A small sound classifier, trained from scratch: 2M parameters, activation relu.
Rows from block 6 of a small sound classifier, named by matrix and row number. Rows with one number belong to one channel. Each number is 500 + 25 x the weight over its row's rms, rounded and kept within 0 to 999. All counts start at 0. Numbers have three digits each. After the name is the row's rms in percent of the matrix's.
After each channel's rows are labels from the 100 clips, of 14848, where the channel reaches its highest value: "responds to" is what is common among them. Only what is clearly more common there than usual is listed. The data: short read English sentences (LibriTTS-R).
# c3: 3x3 conv, stride 2 (model.blocks.6.c3.weight, 208x144x3x3, each kernel summed), inputs 72-143
# c1: pointwise conv, stride 2 (model.blocks.6.c1.weight, 208x144x1x1), inputs 72-143

c3.113 092:523512560495544496480480514522509483514559480526482501525496529514460481498531556496484496512442478511485480526475519457462521495511487474534535517472501513467478499505434477488499485521518507522548482467500506509504
c1.113 104:504498518478527486497488519578492483533545491490464507490528524527482520499508550549470492515494500481511495505465499511519488498490489495510467527517481498466494478470500466484492506486516539489473479500529539492517
responds to: voice: male

c3.75 091:482513503527523510493515500544480488507518474449492474495509492507502512531496514461513510499513496518469543484484479464491481510471487478528446490495524508513487504486513504520576461560515547474495474507507493507488
c1.75 088:476501483511438496486482485579494469486470481518478538548497504579523513567476546520540507492487486496496505458477495508551513494479508508513467465505505493470502505512489525493538481499536471481523494522480501498484
responds to: voice: male

c3.111 112:504515516480521508483484544460526457496476539590538509507499489459502485490495485514502501505507473488523500535509521471472485508519484490494523495491497471488509536490509494483435531472495477522469490491454497523534
c1.111 109:523533499474524511492486539513523488499457514506527454478555470465502471486474505494545477471526480535560516498537486487474479489547488479487544536475494490497486512501523491495488454520498467500443490521474511564480
responds to: voice: male

c3.117 085:454514497522470514473486508495530477504520518501491473532499472454520481456488470441554535524457505506494473509505503495537508575459486531527511460476486504527480507470479495477488496511492523484486475473449525493480
c1.117 090:478491504468502507515484505478483477527492482486504510542504499507495474472502488476564545479481481497500458524535476479480462577487530507511486509508475507491486480464494465537477508524489531462514536469452499495452
responds to: voice: male

c3.27 098:470485507500505493475497523505485520501495485442499502489533467484511498485506529501451509471470496491472511524513501476482514453518458472484535554485505502496485515490504489461507499513500535560525466506471446536538
c1.27 102:506495503498509485480493513519471516502469541460499525474467472496546484494507507490472536477509508491498494498484502534463513490505493474467488492470578489489498478495479495506513474458475520545511513490476476568456
responds to: voice: female

c3.180 094:540513496479506465491464501492543487513477531543505544501486474547501496502492518525496506524492487496546513466522514480483451500482513487486542497520465470511500458513513569491509483501488516472495506499608467514468
c1.180 090:568513485499501488504506524494519496502443556516500535498521524509501528504486528512496506494541502524510503486470521536509478471439474551502519437507497447489497528502485498473529513468507512492523507488595504486487
responds to: voice: male

c3.77 098:470491501488492501513492508516499527521438472506510515505497481436513480450506432504469521518487558533519517475491519490515512481533475482509519472449470501496474476457534513477536533505473511479478497462524456500510
c1.77 109:503460483497458487518515493498482528526456462478576488462504493486498446483508479492498542505521486504516514521475513484516500476493489464509530478481496494518485470503531563477519525481462529468466516451452520506526
responds to: voice: female

c3.172 103:501543502509487487526523467521506520558474548539501490515514539497500487509511487532451486460512517501476526519531504482523526467522486504496494484519482471500526472454513510547494532504467496539480469475489519496489
c1.172 109:505525500510449516539518481513550471572461518522512506443494509496499500471515465508467475435535478502426513518474524526464520529511465492506499539471487472540532544477490499528556472498509500518483477504481458495485
responds to: voice: male

c3.24 098:514519523540515513450504515498513480539498538472480469514492471507506497498441545450524497528519482517546493495520509462500495538486528536513518526485487506511475476467501522488472456546503469509490486550484490472526
c1.24 106:469479507514512509512499494495488498520456542493469478493484453479450491466424471475547467505525483512502457519525546488459498501484491495509520519505532497537470474488482560488496481520505518509512496509477522512493
responds to: voice: male; the word "you"

c3.95 104:498449507472465485466528453509490511503424512526495476498518519537507455489525510489519480472465455483526514485501496488525534499474502510494542473485468519509509529493492522467489502538544542526476485495505511482501
c1.95 099:520494480512506480493531504480518523512470496475473477536485509568474483468460504499499470506490482536548575504490529524529526474519473517479568457491517509483489543485447500450480483504491475498521504460489477467509
responds to: voice: male

c3.64 101:453494491472530515474529508493551458500519497503488493460484518491451449447505464511526520493489508485509472492510494541452518490507492507504475501510530491487505525466519497496484487532507524480493484482523526539528
c1.64 098:494507476492515492532499466470549468479546495480482488435501513477522516505504515505554526444472482551454504546493466481456498529500493501454449501522536484491508522494510476518473483526514476505469495463456530497507
responds to: voice: male

c3.171 099:484538466499492494481501466505527530537489523471498475499505501493488491493480507481542492487489518512456508511513510519490487486507469547480507508458449532484518467462508494483482523499491539540467508470478541487466
c1.171 109:476492513469483505505498454510530507496500499511518470500491439505526509484506471450483503492474514493524522493504497560506488453511527485507515442469484519488466498478578484498512512487510463550503519500492480477470
responds to: voice: male

c3.176 096:530484503482499463493508556518499486484489519473448520506510503482523488490451548515520473500551519510484513499488547524480477519510514523456496490456474514507484492487478511475520520519511503507517538446479469497507
c1.176 103:521508530467522502477510502469499459495492521516500537503500521476484480504511458507486501522513519507530498455541480533508514476506489486485522486530487561507509512471497482458513525509493556513520515498479469505508
responds to: voice: male

c3.194 122:500487522490498528453492489507492516443470496477464492470519504483481463488521488487512485484484519531544505485477495521540494560462453506490515486461493512505492494468539479508520549502470518497512490452507503515504
c1.194 094:513444483477503524489528432500492490474485437512425471500494467478489456494514510457529491497484491526498522473467528486494520502492459501497507499482499515486525497473514474500503546456501505492489513468492491491505
responds to: voice: female

c3.62 096:482495498474496472504468562478475484480479497448518526491461504576514482503472486478501534512509487558512506487525501458506500496451510447528509490488486509492455481482511511528489479478524483476508463523515475523485
c1.62 087:494515515519470488498445541469475503472491484520528490477469497508533473496510473487499518485518530526473515458541476415541489454482517519518519483479515478465475498495478487499470483446515492465493475526513499522515
responds to: voice: male

c3.161 109:531545524523489488535485493509494508565519475465532521495484497458473504468495507528497496494482564503504518485544539467514535464501501458459521540514542498503469534492440500535485519486462488493521468534461513487480
c1.161 095:526459582479483455511502476520471510518483519458502515467530481488499470492499513441505495453514501469474515475478518498453510482486491471487498506518447465511460522468441513523481507505473489491525546494481471494485
responds to: voice: female

c3.79 113:515484516523479495523521444492510535494507523458485505469495435549517492529483498458497499526503494485519519430504510519548487528456503444485499537479517494537481495489496489487516494513453500559499530494485512524476
c1.79 102:492533528554474449499478487511497518474493495479514503458480465499518493542500497458470499498483512536498519510499483515519454532476476486470518526455571475471493547499490472504500501528491508508466537491457479517464
responds to: voice: male

c3.201 090:506503534515542560506481489527530503483499490459509489489487472473484516474554529522484462514489505535466547487523498506479499499523513462467478525503498491495589489506491529517533470460527507489532538504510478497508
c1.201 091:499508520497547517498495500499496500573517470471510523476494462471502484462506511512515491461564534500493482519529488482513460526522518481472506535502478514501547520518498545489521465563503518485557455502494532489533
responds to: voice: female

c3.29 086:514507494509427496500479509495497482475498490472491513496504461528483505513515519523479559532489511493478507463531514502515483537537481460476552501548495535486479512505525475519516505493468538490495475500545515506504
c1.29 089:495516477460481480463570482440509501488516524471518502505523509520541529519508475499484507512467492524454489476521477474533493525536486473493511473499459524510502467497489525527484491481474543521506515485547517511521
responds to: voice: male

c3.101 107:526512499554505520474535501466532467476491546484531531496432488556497516494470515515495470455546488487535501541472499475472523495471478475478499499521497524468470505491530461469486527508538511474508472508510468547510
c1.101 097:503501513557491497503537513480494489542515450522496533492483517502495492505476505506567461484517530508525494465451477462490519537444519497473506474502516481528521513535495479516516529545504496488503539551474468513507
responds to: voice: male

c3.164 106:493535510468491515512492502521482486485479487486491530511502514499503493454466553521465495489472489507464498496513497493505465454500484561478484488510513498507520500467482519463466506499487551506467499501479504469489
c1.164 103:486495516523454468499511503478496426485519482486507493514515491543560502478509505466498474497491489508485492477492488509459480470501503480460528463474542474493532442507480493484518489469488525495485524440493480485453
responds to: voice: female

c3.61 105:493485502481482499501493479450497498508521488497560520484494448503514514524527503471528529494470509498482462488517496462477487485523474465525503475529536490448454532494493451492507515470537506496473480459546522475524
c1.61 101:477478498481456515481454524505518489454493510474519499465492506493461518486505469511532532496466482473506461512506502466478487506524516510462489479565469503472485542456508475475500476474540454488475513477583481487512
responds to: voice: male

c3.155 106:485524539496500537485494474513492509456490476524472510534488500471482482503521494480494508506521502453498480493509503507488533494496489479495506470494511460450517500525498513482500478527485561558497498476534511530552
c1.155 095:475480488543492547506533497458463515489468505535500467515478496500484483503486561506474474503498476466464475499495507519484510522546486496513517494514487472491476513454450483513486490503527511530486470452540482501452
responds to: voice: male

c3.72 101:469461483552537527488519501533522457499478484473512500475548510474504461506512465479481470537516472513477496522499463520465483455520481508498494506485500466478525514507509459524520518505509498507558464512491511488481
c1.72 091:491505502531539492492504476475474513501517491482498481500488534448528491483465511447475486530534490494487491463509490501495485486514464517495509541509497472512556467495488490536517477538485493513498486494508483483553
responds to: voice: female

c3.58 094:482533503509489445480497485452488552511497452494527540485474486518520510513479466500464514465545509493487486431474495462462509466493469527476476507499532520491505446497522516509511485532481504530465469491484463456508
c1.58 096:544559509497492495486521487496462494477478496501469507439484511497474489490486491510475509547516517516493473460506522482482472464526498475468487517507504487526475483501532475495495487480513494517524475507485466494488
responds to: voice: male

c3.38 078:512513538502519468488451515512496533520527485478511534504506556486458492511529450527499517521476483521561504505505459543503471513509487480476520532464495511436514541484497475541506497475518483492554526498521502476491
c1.38 082:538554484513480461509479488496526538522507487444494497534476495468525499506490487504503555468524464528550525537528487526521475511491484476526540487469456548510523540542534514505513462516525475508526487520500501511494
responds to: voice: male

c3.69 090:508559468478454532474520484554537442492480501517463447495508497521514503509488535504494507525488429471473502533518511502498559465510489495538478492519486510526476490484490520522500509525507485512491500508517492469474
c1.69 097:483478458458477525500464486518509465497497509461499473535512519539484503465480516513480483537500513542456473523493523521468486512526490496502494490497474536482555476503499515543544496510513509444435508525472468477502
responds to: voice: male

c3.4 112:513485518504476508491449503502522494495486527522516559465484475473488494464480501503505457495523501497497496515516528437503522499524498478458553509526555494489482492465532486513519492531502532477507551501557491493500
c1.4 103:495499470461479462480464490464498487502563529513521487473492492507499529488493476521461451520525430490517460485557524453491484483533548498485471490503507557542502468478490508526483507480488523465478502455501434515494
responds to: voice: female

c3.21 098:484483470486486496466519493508495502496492492488499526463537465505500540503538470458509517529481497490526447553501455506496489486494499490468542462499479526482521494492490477461512509530497503498485510477545499478473
c1.21 079:549504491481484503515471496468457473487488501513460493508516472430514517532488479506518522487452473489485523515506476492506504538472464461489479518483487517453537501525513509470492500506476483480496514492569470514533
responds to: voice: male

c3.57 098:461488496488478501529470482517478521523488448512478535501470454495513504498490507478486529533513451480523526462526522480476515523492524470516493508529474478489473510519519531476500522520488520525489535464492497493499
c1.57 105:471493537505492501512491528542500501509450473475468478495459517484498486495482498496556472475509489496465458460493498504479481516522488504503500544554467479512470517485481503447492506512518481476456476501524511504503
responds to: voice: male

c3.26 096:521516501523518504465463495513535495472482475508542512464461533549475545523490488451519511524507475515522466539505457521474457529519527510536536488509469468441513456498503529509487503494510484503504498484528479525464
c1.26 089:516504470535492484492528452486524493502491529481482511459548510472466510505513473443504469485475468479518466528535464524478444461477468497523539500507495472472491506532472533469494478481496487511498488475540479516463
responds to: voice: male

c3.90 099:499528508503446517477519563466507485497451488546519521491496509502490529499509448464480504524488509518493489532505504517422542517494470465480466509509429542505500481506516506488478472459530532477502502498521538525519
c1.90 085:479533497500458498476492491481482463483500510484538466538527487480497515507520485462477535503484483520493514494527510506419500516517525530434509488532488479514495500470487552486530498495543540487549514460492534538489
responds to: voice: male

c3.119 090:514528499459512486506504475478538480499483494532481503475528510452537491459486457488544480483497541526468475490518484533512490479460475511487499445455520486508523489519458473516516494493535473459491547533505523473473
c1.119 091:511549473511557513543468493488496462489486511531517491488538476458528533503484447489520481502518549508477491464491487502560496471520475457457490502495531480499536502489472519460509527472510466467507488522518535488456
responds to: voice: female

c3.106 106:507509465519485488516523460506527523519517488499510450493482477463533497494469506502536494464513486522479525473469483484516530495474509522484524534468502533509545538495530529484442509463506496545501473489427481497492
c1.106 112:463527471524515473509464472570494513520498522503462468503520480468520521523485505511504503516487551508515475493480491499531518511450467475489509520460454516512507514456530551511484530472518509494511480505465510524559
responds to: voice: male

c3.103 086:495493516512496536494498510496508491482565488480535425521471485513486498497501517510489514488508508488490479524449536491499535442479460481489526468500486571532452499501507521485547535483504510526467497526517522527518
c1.103 083:579511452513477493514475485459493505473551460484486501491480480497516514480503527462493548521501483521492520488466503504499505496518469507513514500459511576546459506497484552507483502524529513500482514496563511484503
responds to: voice: male

c3.51 102:449512496491556488532547501513578476514469519487526504469528466514524494479506518504548501472472442492504477539517482507491505478461527495524476464470528503522464445549510448490482499494494461516471503517511472506494
c1.51 104:469480496488565508497518490513508493550509506494495517509523490453505525446469533502467499511521516498470516516531514485480486469540516470471463473474502525481548508520511475502518527520471489503459473490477479469489
responds to: voice: female

c3.147 099:536490489494529440478467482439507490481487515529512456494542482492489553487466474483519483524480544509512493437484461557452483513478486503514477503491502534516476530486513495515496488507471478512482463519467498472471
c1.147 103:518492473465525468491494501456514492467478502557496487483469512486509481502477465510529486507462494482533471459529501532495493484513492526508459468472504514491528516502535503495532501539492478499464489498441514497504
responds to: voice: male

c3.70 117:483479491483540491483490493497520488471505491488552509487480544511502584473496502488561519482539510492521492515485470499484480504503503519522488480527504502499519449522470398518512490506486463512498477480501458509481
c1.70 111:484483534526527522455534473517486501501502531499564500504477522515484525527498492493518490497496531493520491512495487497510480501507526460524497490492470462502508475489502474509523548484493481539514496464511439491455
responds to: voice: female

c3.136 090:543525505512543489497521499526455528522479481503490490538467500435487504519506497548514518461517472494489536476540481530521474488487502448526461476537479505526509465514491531493529506472474466544478515491559525522483
c1.136 094:510510532510507498506527480557505506531494518487480479536510522492479525525505552508488480438527476449464500496481463524528498466520524498529485500490478510522477459496482488508533476488476505524447470517581520495475
responds to: voice: male

c3.197 102:481484512456495538483472521492482492529494536468500538472478511487453489500490493515505518450474487535522522492478517532494489463467463534503482553488472452502504470511489536498465495465509414444531507510500496469520
c1.197 101:467469510424528472474498507469491490546494521466451552517483516509459501524499534488480516485512500486505535473483487504475498474485468471511541491516499482436562502495477513545512496470462488459512498520483491497501
responds to: voice: female