config = dict(
    model='sound classifier',
    dataset='short read English sentences (LibriTTS-R)',
    train_examples=26041,
    gain_aug_db=10,
    noise_aug=0.01,
    time_shift_ms=50,
    n_mels=64,
    hop_length=320,
    input='log_mel',
    spec_augment=False,
    win_length=400,
    targets=['voice'],
    num_classes=2,
    arch='repvgg',
    norm='batchnorm',
    activation='relu',
    depths=[3, 3, 3],
    kernel_size=3,
    stem='single',
    widths=[96, 144, 208],
    loss='cross_entropy',
    init='torch_default',
    optimizer='soap',
    beta2=0.95,
    lr=0.0035,
    beta1=0.9,
    shampoo_beta=0.95,
    eps=1e-08,
    precondition_frequency=20,
    max_precond_dim=1536,
    merge_dims=False,
    one_sided=False,
    adamw_lr_other_params=0.0015,
    grad_clip=5.0,
    steps=7600,
    batch_size=512,
    epochs=149.4,
    lr_schedule='wsd_sqrt',
    decay_fraction=0.2,
    final_lr_fraction=0.05,
    warmup_steps=760,
    weight_decay=0.2,
    adamw_weight_decay_other_params=0,
)
Rows from block 6 of a small sound classifier, named by matrix and row number. Rows with one number belong to one channel. Each number is 500 + 25 x the weight over its row's rms, rounded and kept within 0 to 999. All counts start at 0. Numbers have three digits each. After the name is the row's rms in percent of the matrix's.
After each channel's rows are labels from the 100 clips, of 14848, where the channel reaches its highest value: "responds to" is what is common among them. Only what is clearly more common there than usual is listed. The data: short read English sentences (LibriTTS-R).
# c3: 3x3 conv, stride 2 (model.blocks.6.c3.weight, 208x144x3x3, each kernel summed), inputs 0-71
# c1: pointwise conv, stride 2 (model.blocks.6.c1.weight, 208x144x1x1), inputs 0-71

c3.79 113:508518449467507509470500512532454527484488491521519535503474493502484494458511539549521533515520506474505529462468477551524472523510515493497519559525501492496455524498497498510535493483505494496506493498484498490463
c1.79 102:540485505503497487488494530493466507492513488509482513479500549496504451458478539531469501469484480504505472475477467555510493511464500500521552542476499488497495528477460527537509510508497503497462494493484535537460
responds to: voice: male

c3.159 096:495496499497502472503520518497445511423501550520511471526496454490444491438458478485488488488515475481481527497517524483476500510484515489486527488501471476514543540501506496512510498503512476496443488480506489537518
c1.159 089:509510499496472478503529486516464480483516474530481514510496491525486495486448449474448486487478498536488516483526494456466491524485523509518513514521477520470508534546492481500483543513536471526523499527460537533513
responds to: voice: female

c3.114 102:517497516496513519480512512516498479490531490508487491524541528457490524546477516499476457529485549478534524498505483520476479437530502496497514500457491485491491524502541537446494522546508473453521474486471515524513
c1.114 111:484506500487518471484505481511475467529541473476525483474443492473486528492509518473497479497543514483520493508498496497476488472517471492528470503501480486481466553499513494475514572549513510484509517515468600490530
responds to: voice: female

c3.121 096:494503509462506481480528465487489491490532527501484535527450485517479446486492510527496486539508457466531504494542543510541527518487524470503501492491486538485515462516496507440527471480495523520492472515487530451503
c1.121 108:513502498470529517453520461493483503545524508533474483476481484512464495491463506519498488520508473492549519497505472521513564549464468446491489509469505492474525465482513526504499490448501520516470453524503489476500
responds to: voice: female

c3.183 098:498454512526534513506464484493490543501495512521480542517503546506477479500455498553515522512543509537550533465481498475481516542526531520520475541519481445507487499539536520497517558453490495539471523515514485502542
c1.183 105:468452507502511480477472480457492562531480503545518519525495510503498465502501484533515508530532510508486471482486498491525484515498529544501478528516519456484508478520503464435480519505515471506491514577547496497477
responds to: voice: female

c3.201 090:522553505507467480489523486484504516456474473502499492487487525484522474510512475511498529541477470528503502470482492538465500550468448468468511461504493506501499526528520522496490501483525519502484468440507464523493
c1.201 091:483486526498508487485461459486514515475489475554493497475489542475516490500507498476513509496471495497488493514453556490504478547468527505491494460491508506469476552533492508476476471498522506500477490477507464543498
responds to: voice: female

c3.102 090:529506483503481493441509510500490478518496519530563510479539517538500445516524496550464486505472469479498481518507541494510480483507515516478452457489528490513484484494497549504494526510509489451490495513437492516509
c1.102 092:514531480524498525438526497456494512471486505487562435474541518513479468527501531531498500471491491496472484560498528495489481521529498516472459478497510477497527489502487480524480499498540468461516451493494482443508
responds to: voice: male

c3.13 105:477523515501502457508498501491512470504493561477443520544508484534502485523522511477513472463485491494506532491491505502489474500514497517507515514499514541508472455536491521457476442514509467522475500514466480505495
c1.13 101:496543509517515485509498505478490480486495504472461531537517531517478486550519540479514470467493484525494509472456516498499497474494471520523485499474516504498495457485476512505493509493507514532498476522479494499478
responds to: voice: female

c3.154 096:474510489549504519501534505485534478504500507466534499506506471506474456495503527497510520540502525509520493485502485453537475505508467483483498507500493540496518530561511498482484504509496495445523518522434504466523
c1.154 100:479489502496522510449473502492492467509522523507502509476513512477494508513494504513504501483510520503484458480502468475539473492523461481496496505462506581487505508484478489487453486471500538480505497518477519499493
responds to: voice: female

c3.40 095:501501453503503499503485520496525498494521505531502514504465456512469509467497502514524504467518518478485522464457479537522492518496506508519518505459456475510499518486495464501464509519463491488518546534473506484492
c1.40 102:500527484540479491492487494507549507485489525472486501536487491517491546474509491476473485450473498483527496504475479497489501512473517475501504513476486508517491500513478422558509496479495442472483529538464500527460
responds to: voice: female

c3.28 092:509485501522561492520497488483508493475501478447509482525539476502486531507485480480539476507497515463456488492489477527474506474490506476481462497525504476484492451449520514538478465541498507485447515482486551495500
c1.28 091:481493543492547501454490539477508465479468479497470469521501490495483490530483475456477484506497481495518511506528488484492485476469461468489461494540487492452516479484510475479491456515579478483502510445517534465500
responds to: voice: female

c3.167 099:510472490527465555498505508505497534499486483515546488527528482472470505498514492537467501520533514520518500507494542510544533488522472530538487462500503506534460508510452470514491542482509478517449460526467517512479
c1.167 098:515488531535505544499550507497494502486481510544476494522530517507483507505521488549473480508505510542496465503539513512482530508480519528542528477503510460502487456506494500490541507482481521523468503471499540498460
responds to: voice: female

c3.18 111:513523498498455529512499458507547479516495499473527514506518506500541505525460535524537525486483515503500541511552464538495518469569522511537489489504540491488462482498496538468482531510500523523527497522509519524458
c1.18 112:567506486485509493534487473502577483485480498480474546523500484518509469537504528483489479500470499481458508518518511530498467518513480476486503499495505545483447541498498497510480495490485532500467491499474499475507
responds to: text has "you"

c3.194 122:487469502494537456481519501466486499493518492486523540496469493509504490462488486512473505494497495532504477516474477503508491496490512540480542546403524486513467478502535523516471482506468490552518482503487423517519
c1.194 094:509474442481554460505512559504500478512466517500470510489466516482489511489480514544497546531514503506496476471488445516469484499520492548503489516438502480487502483490519494496535479464464478519479515498481470506524
responds to: voice: female

c3.176 096:496484463458499493506549452519489492478479505535445461483540536498512495502466476453505485506512512517488560472481502524514521501514460523474495525513537501502473545511533565522529464485531499496532486489485476494498
c1.176 103:475481515492505465468504468466481472497542502525506460525550487498466503491476429468465521483523527470479557522512515562519503466483494529449498467512494520540492495473512548495468493473489484514554544490500510506480
responds to: voice: male

c3.126 101:492521523516485517499501541510454514494486503451503485485469468511484463540508505484532515545469475523480486491476467492523477507493498497500535511542487501463534515518586460470493497514481498512510510520500453516515
c1.126 111:503532476495498490474499482505459500472502520501521475507458493495514445512493518487485519524482522521489529499481468493515509481531489524474486485549514472455484483442500491506519506503502488491519479546537490485484
responds to: voice: female

c3.72 101:480546533439519466515511479547486468486483493494490494521513538518511481500503472495462511484458532493494521478498464537496528540508476525490484500519505465469503536500499557529461505512458522456544468488511492506479
c1.72 091:450553544464494458470508478552460483482485477522531486486473487492499462461516532498495517448494557504515491479497473486480526506524544514512480488549536503501461553529528508527513505518495453488506472503527473516493
responds to: voice: female

c3.42 097:473516496489523497521483490480444521461479513477480548556506470530496562453503493497524501465489473498493509478513524460497507488509459528481545514499494469513487463455505474539481487516466467469507514472516472512529
c1.42 096:483517502493511467448486503509459462505491500486498511561450488525487516493467512501536521549521483486558500487501477511493515521463500536464465558512466522562489457439533504530496502517472497522506505516529451513506
responds to: voice: female

c3.198 094:501510526548482514521512515486495495485530503504511460484488509507493500508479487496535495488476500511517465511500510559475489483467501495467457500504481491491545511505492535515538466551494499476440465524506456514448
c1.198 107:515495540473469516517507519468518577472527521481470477490468522493496507533474530484494519496520507485499511491537453503484516481483510506503495503510488490457492487509510491487481515516490475486533493548506492474487
responds to: voice: female

c3.29 086:512484494544522534469485531471549480467463497520503482529533533525505497526471503460466528479510504526497494536505497471491496498495579515481512483438513450508495493539461509478511523470517490519509505506461514478541
c1.29 089:496497535479502491478513490509552521504568500474486481483525547514544515557504508487516543496516508512512520546517515470472489498521532480517507510468505450535534510502481477461475520484466488521495545456499514502505
responds to: voice: male

c3.128 083:480524515487460479508533518490503494463533504477547460474459529516479523513491522507489492509509501504481481482502494521488474488468468501486520526496490470554501526527493516519553512465503508516512485497541505438516
c1.128 088:459501481466479529531482469500542515492532511496489504484485529518486509508507487501468540507497464500487501461526485505503483478486506501458564473501478467566517505518501492529560492480487521508502489476489465495501
responds to: voice: male

c3.206 103:506443470521484517506506494509494501447471494495505446529479496528507487481480470488522509519500549457528472494520492445484496530512444476503443454507515512508488548511500470515508499562494527473519500482528512513528
c1.206 105:463481544497495493448501516545482480479499490507474468495470489454518486518521460489532472519487538470521495484476529490505507564508484478506472488505491532499504519556490475478529543479481473490495504541516484490514
responds to: voice: female

c3.9 096:470504448497484507468522497465478508475462488495476444530450446494479503544468462474517509457509507511459499483486501509512461467500532537489479480495509494516480515506508508462496492508494492510487457498505472515428
c1.9 104:465515477480500500512503465491482523502466449535478462476528442499474491535467473481492513487471479503482495521482478502503468502480534532535514503536479514508499539482475462479460496487539544508463473507470460511479
responds to: voice: female

c3.202 091:552486536491509491516511478505487490494507470510478496483446470504503492471514491502461521514487510485515509485463486477480470514486508523493514486446482481523534508523440500537495487464485462505539529500514493502455
c1.202 094:558482512466494481478529499475475511474498478487491486522455482453482500486511480505515560537514522509481505466474490483510480491507471536477529505461492473492495493469456533477475457493508458527492509483503533479452
responds to: voice: female

c3.200 109:469485504545506469547532543511517502485531512505476477491490536483508506511493511497502512505509454546514501486468502509505468535506466531523488503503467492478568544508498515464525487514504509470461476500544511484545
c1.200 106:501501525534547486516562515477522498547486466483488478483475508487483505516479505538527465521509503512529480526481496501522497518505462511478497477517516514473496528479490482477534502485478515478477539505513471513523
responds to: voice: female

c3.197 102:510507526534495540502521502478460488508500473504493484477517548496513504500480474487497507516488501501499524489504517501502524472440484491498477517477485482501460495481494559480480541539458488468442492509487482516487
c1.197 101:493555515544501489508558489509511519508503488501466498486479494476495521488458511528481484495436517498518494503507480484467493452476503560524472524490488493496482502493468490488503501485489468463465476503494526538506
responds to: voice: female

c3.27 098:470504503508455486509478525503507531518522537451495465486470495507569511518457463479507471504525483540514487542487486503484509498500541495497500513495486489480511470501514433504479470519522467533478510548481454465484
c1.27 102:496508528501489494543506489499463520497494503499479464500488496514524471537466454505532444519511485495522491578467481460508506474483529470501512531466482523457519484500505465525519481515514500514466556537485473480466
responds to: voice: female

c3.64 101:546467450497570510502508536482477475518532512540553503494494500506511507480558526469541467496524492529473501506512483490497504453469460482456495528534509506531521522502528500456523475493495484472464505501481518527510
c1.64 098:526524455489518538506483497489498483528489482488505515505482445464506479490564496462522534501525501536472521465517499523476512472457486498470520479485523499502502482536493494471483478517511490482483484486536511510503
responds to: voice: male

c3.94 092:468479500495509525463537525519508494497498473536504489455455520463524474480495493512521518517524513493504488471492509536489502546511540505504486484467508462544491486519475495472474520529498476557527496477445492500486
c1.94 104:481475469516521478465489462493463520532506482494494506474520502498471482500514475525505496540486482489525502494473496479504512513503529531437488488519546461486477477456499492533503546561489500526492492463451511480488
responds to: voice: female

c3.150 100:471528502505518488497510486472512473492511487470503514497548473534516514493507452524510515474494480465485492486545540494480491474484490503476508512472504460467500474489525498536507502497462525491505478520484516490500
c1.150 092:490547511503509485509488527490497480500471473496504499459546480494579532491526502511501481513551456488528418498514509515480485489521487520478510511491504469507518488478509494547485498533536499464517522514506500537515
responds to: voice: male

c3.70 117:488498531456508458555522532481541467472523491513549469476494451480508487514490483492525521502502486502487527506505492500486500495533472507506504531486478512510475504525504496470491463510499487456492545479454466521481
c1.70 111:502467516467555502496547572474521455477505481498505490480492467497482462525479457493510481521504498494436511453507493487515481514551495517496476465469478482476456513550454492471516470489474505456497477478482488495493
responds to: voice: female

c3.4 112:464537530510533477466493522537454490494492532519488509513502514491517492465476477495482468504487430497528473482497515507492450505504521530494513496485466509527472518537479576483479505479494493489531504528519489507444
c1.4 103:484554511472513499496473570518501507502528495496486511495488502508495488497487537473449516487501474529460490467510504497455471513502511498480492515530479513462480481496510512484477511502524484467487493505504483487471
responds to: voice: female

c3.129 089:479528503523530493526493536512485461501527474471499490512507471463528523520453511477501499476487508508495512526489513520502510444545466433475552479500479476540497516494505498507508471496461493477496467495465569485521
c1.129 111:461532474508505468489512513473485482521525497490484503493483459502501492518445448496541480450455519483505513528493499509463517500498476472468548475501493475508525534509499493496514474510484484459465448507491555520470
responds to: voice: female

c3.24 098:500472476477505559457487499526500505539488463493505488479512441492492482478489498494503483468491476546494459479457511514497471506514490514505503511537499537490493520542499516482459493492516447512488503483472551478450
c1.24 106:484493481500546540497477460494553474521474509465487498495496511477483485499470484479502486496490476540481497461510531548489502521510510455471493446460514479513510506477459505519509506488480443487532532463456480513483
responds to: voice: male; the word "you"

c3.163 101:459535531538513495522523537492484531533498484521531465522508530561492512494492472475453486490514505505487499494550465487502455462467518487513483468477484500518474466468501508522485494489519476495447527479504523505499
c1.163 103:449498552488490507459495507498515501485458476514497462505500488496462466516534480427471436482506518467510480518495511501508455465473490493467527484472500482541480525511506486477504473495491556550480499481497537472497
responds to: voice: male

c3.204 102:491507539487528485523488505479528513501490529505479516513530500505534465483484490523511516500477469518583526462502514529493500468493501538550494468547509496474519511494557490534476465468504506501511506494538459487505
c1.204 105:521506496458547502470491554510516513516500505505467480522496475494508491521507484542512506553486527478551518476530467479488479517491466536506485466568492501493482495510528489534507482460520519505527512548530510480524
responds to: voice: female

c3.205 096:503522481509489494526503483489511498478530452512501448473516489482477520459464478493542519522496522488501464453479493498531495487426515510425461490505441515515497510480471487526473507488463496466527511493472483507517
c1.205 097:507501502477505508499497502473466511465482435549467516499523510494504491488466462503471504482514541502468492488492508499470503501456487520441489497501478483508484492491435436465488495467515480491514486517472524496535
responds to: voice: female

c3.34 108:511450524481462514481499455498497548535504459501523487515507459479512493506472496466491480523540507502497484534488503475536498492500508524462503493502497456456511505514543458481518492465476504460463529476484532509544
c1.34 108:496515528496506448486497463447460493510504499502519462514501469482489473516461472458540480526541514488506499552522513480518503501502431501520494500530474456463517488492481502507476551455486492568523477492480477547524
responds to: voice: female

c3.203 099:494479537465545506448473489527492503494492491516495524513516488457551498529482475491504507460468476512481575470482490510505466509514485470494505505571522484538523520541530480516491540500480472499500491513501496529529
c1.203 104:508478507497516480467506462477505563515504483495484498479495531460516512490482493487499493481502492472510529488488488549512446497509469518497541474538492500564524502475533490494476517505476454534461519539513535478512
responds to: voice: male

c3.32 105:535487522522463512501462481489482497485505515469469424483499513508503553534473481501486509507509530467476481492496490490488513509500433533469487487505469466513462503496474465539495466519510484468507495512520517489457
c1.32 095:509491548531486473509474508498469493479473534498465485498508501504512485495450506493478503455485505489495512481487475460489494543496475465466502491495486467531512528468494465486509496525482426482513505489525577517493
responds to: voice: female

c3.162 113:485505495493481496505490513463520487533472489472468511546504510450463517508520499531454512520503494536471486507481484476520496530516507473518493483523501528476581497493493536494515512434535560500572525499531519494509
c1.162 102:458529500508505491527517526489515477521510468492510503537468498477472515491504504505474519464496504522512525500504515495512470564490476476506526494533507566472578540529486519500519487496512534491523523502518506572480
responds to: voice: female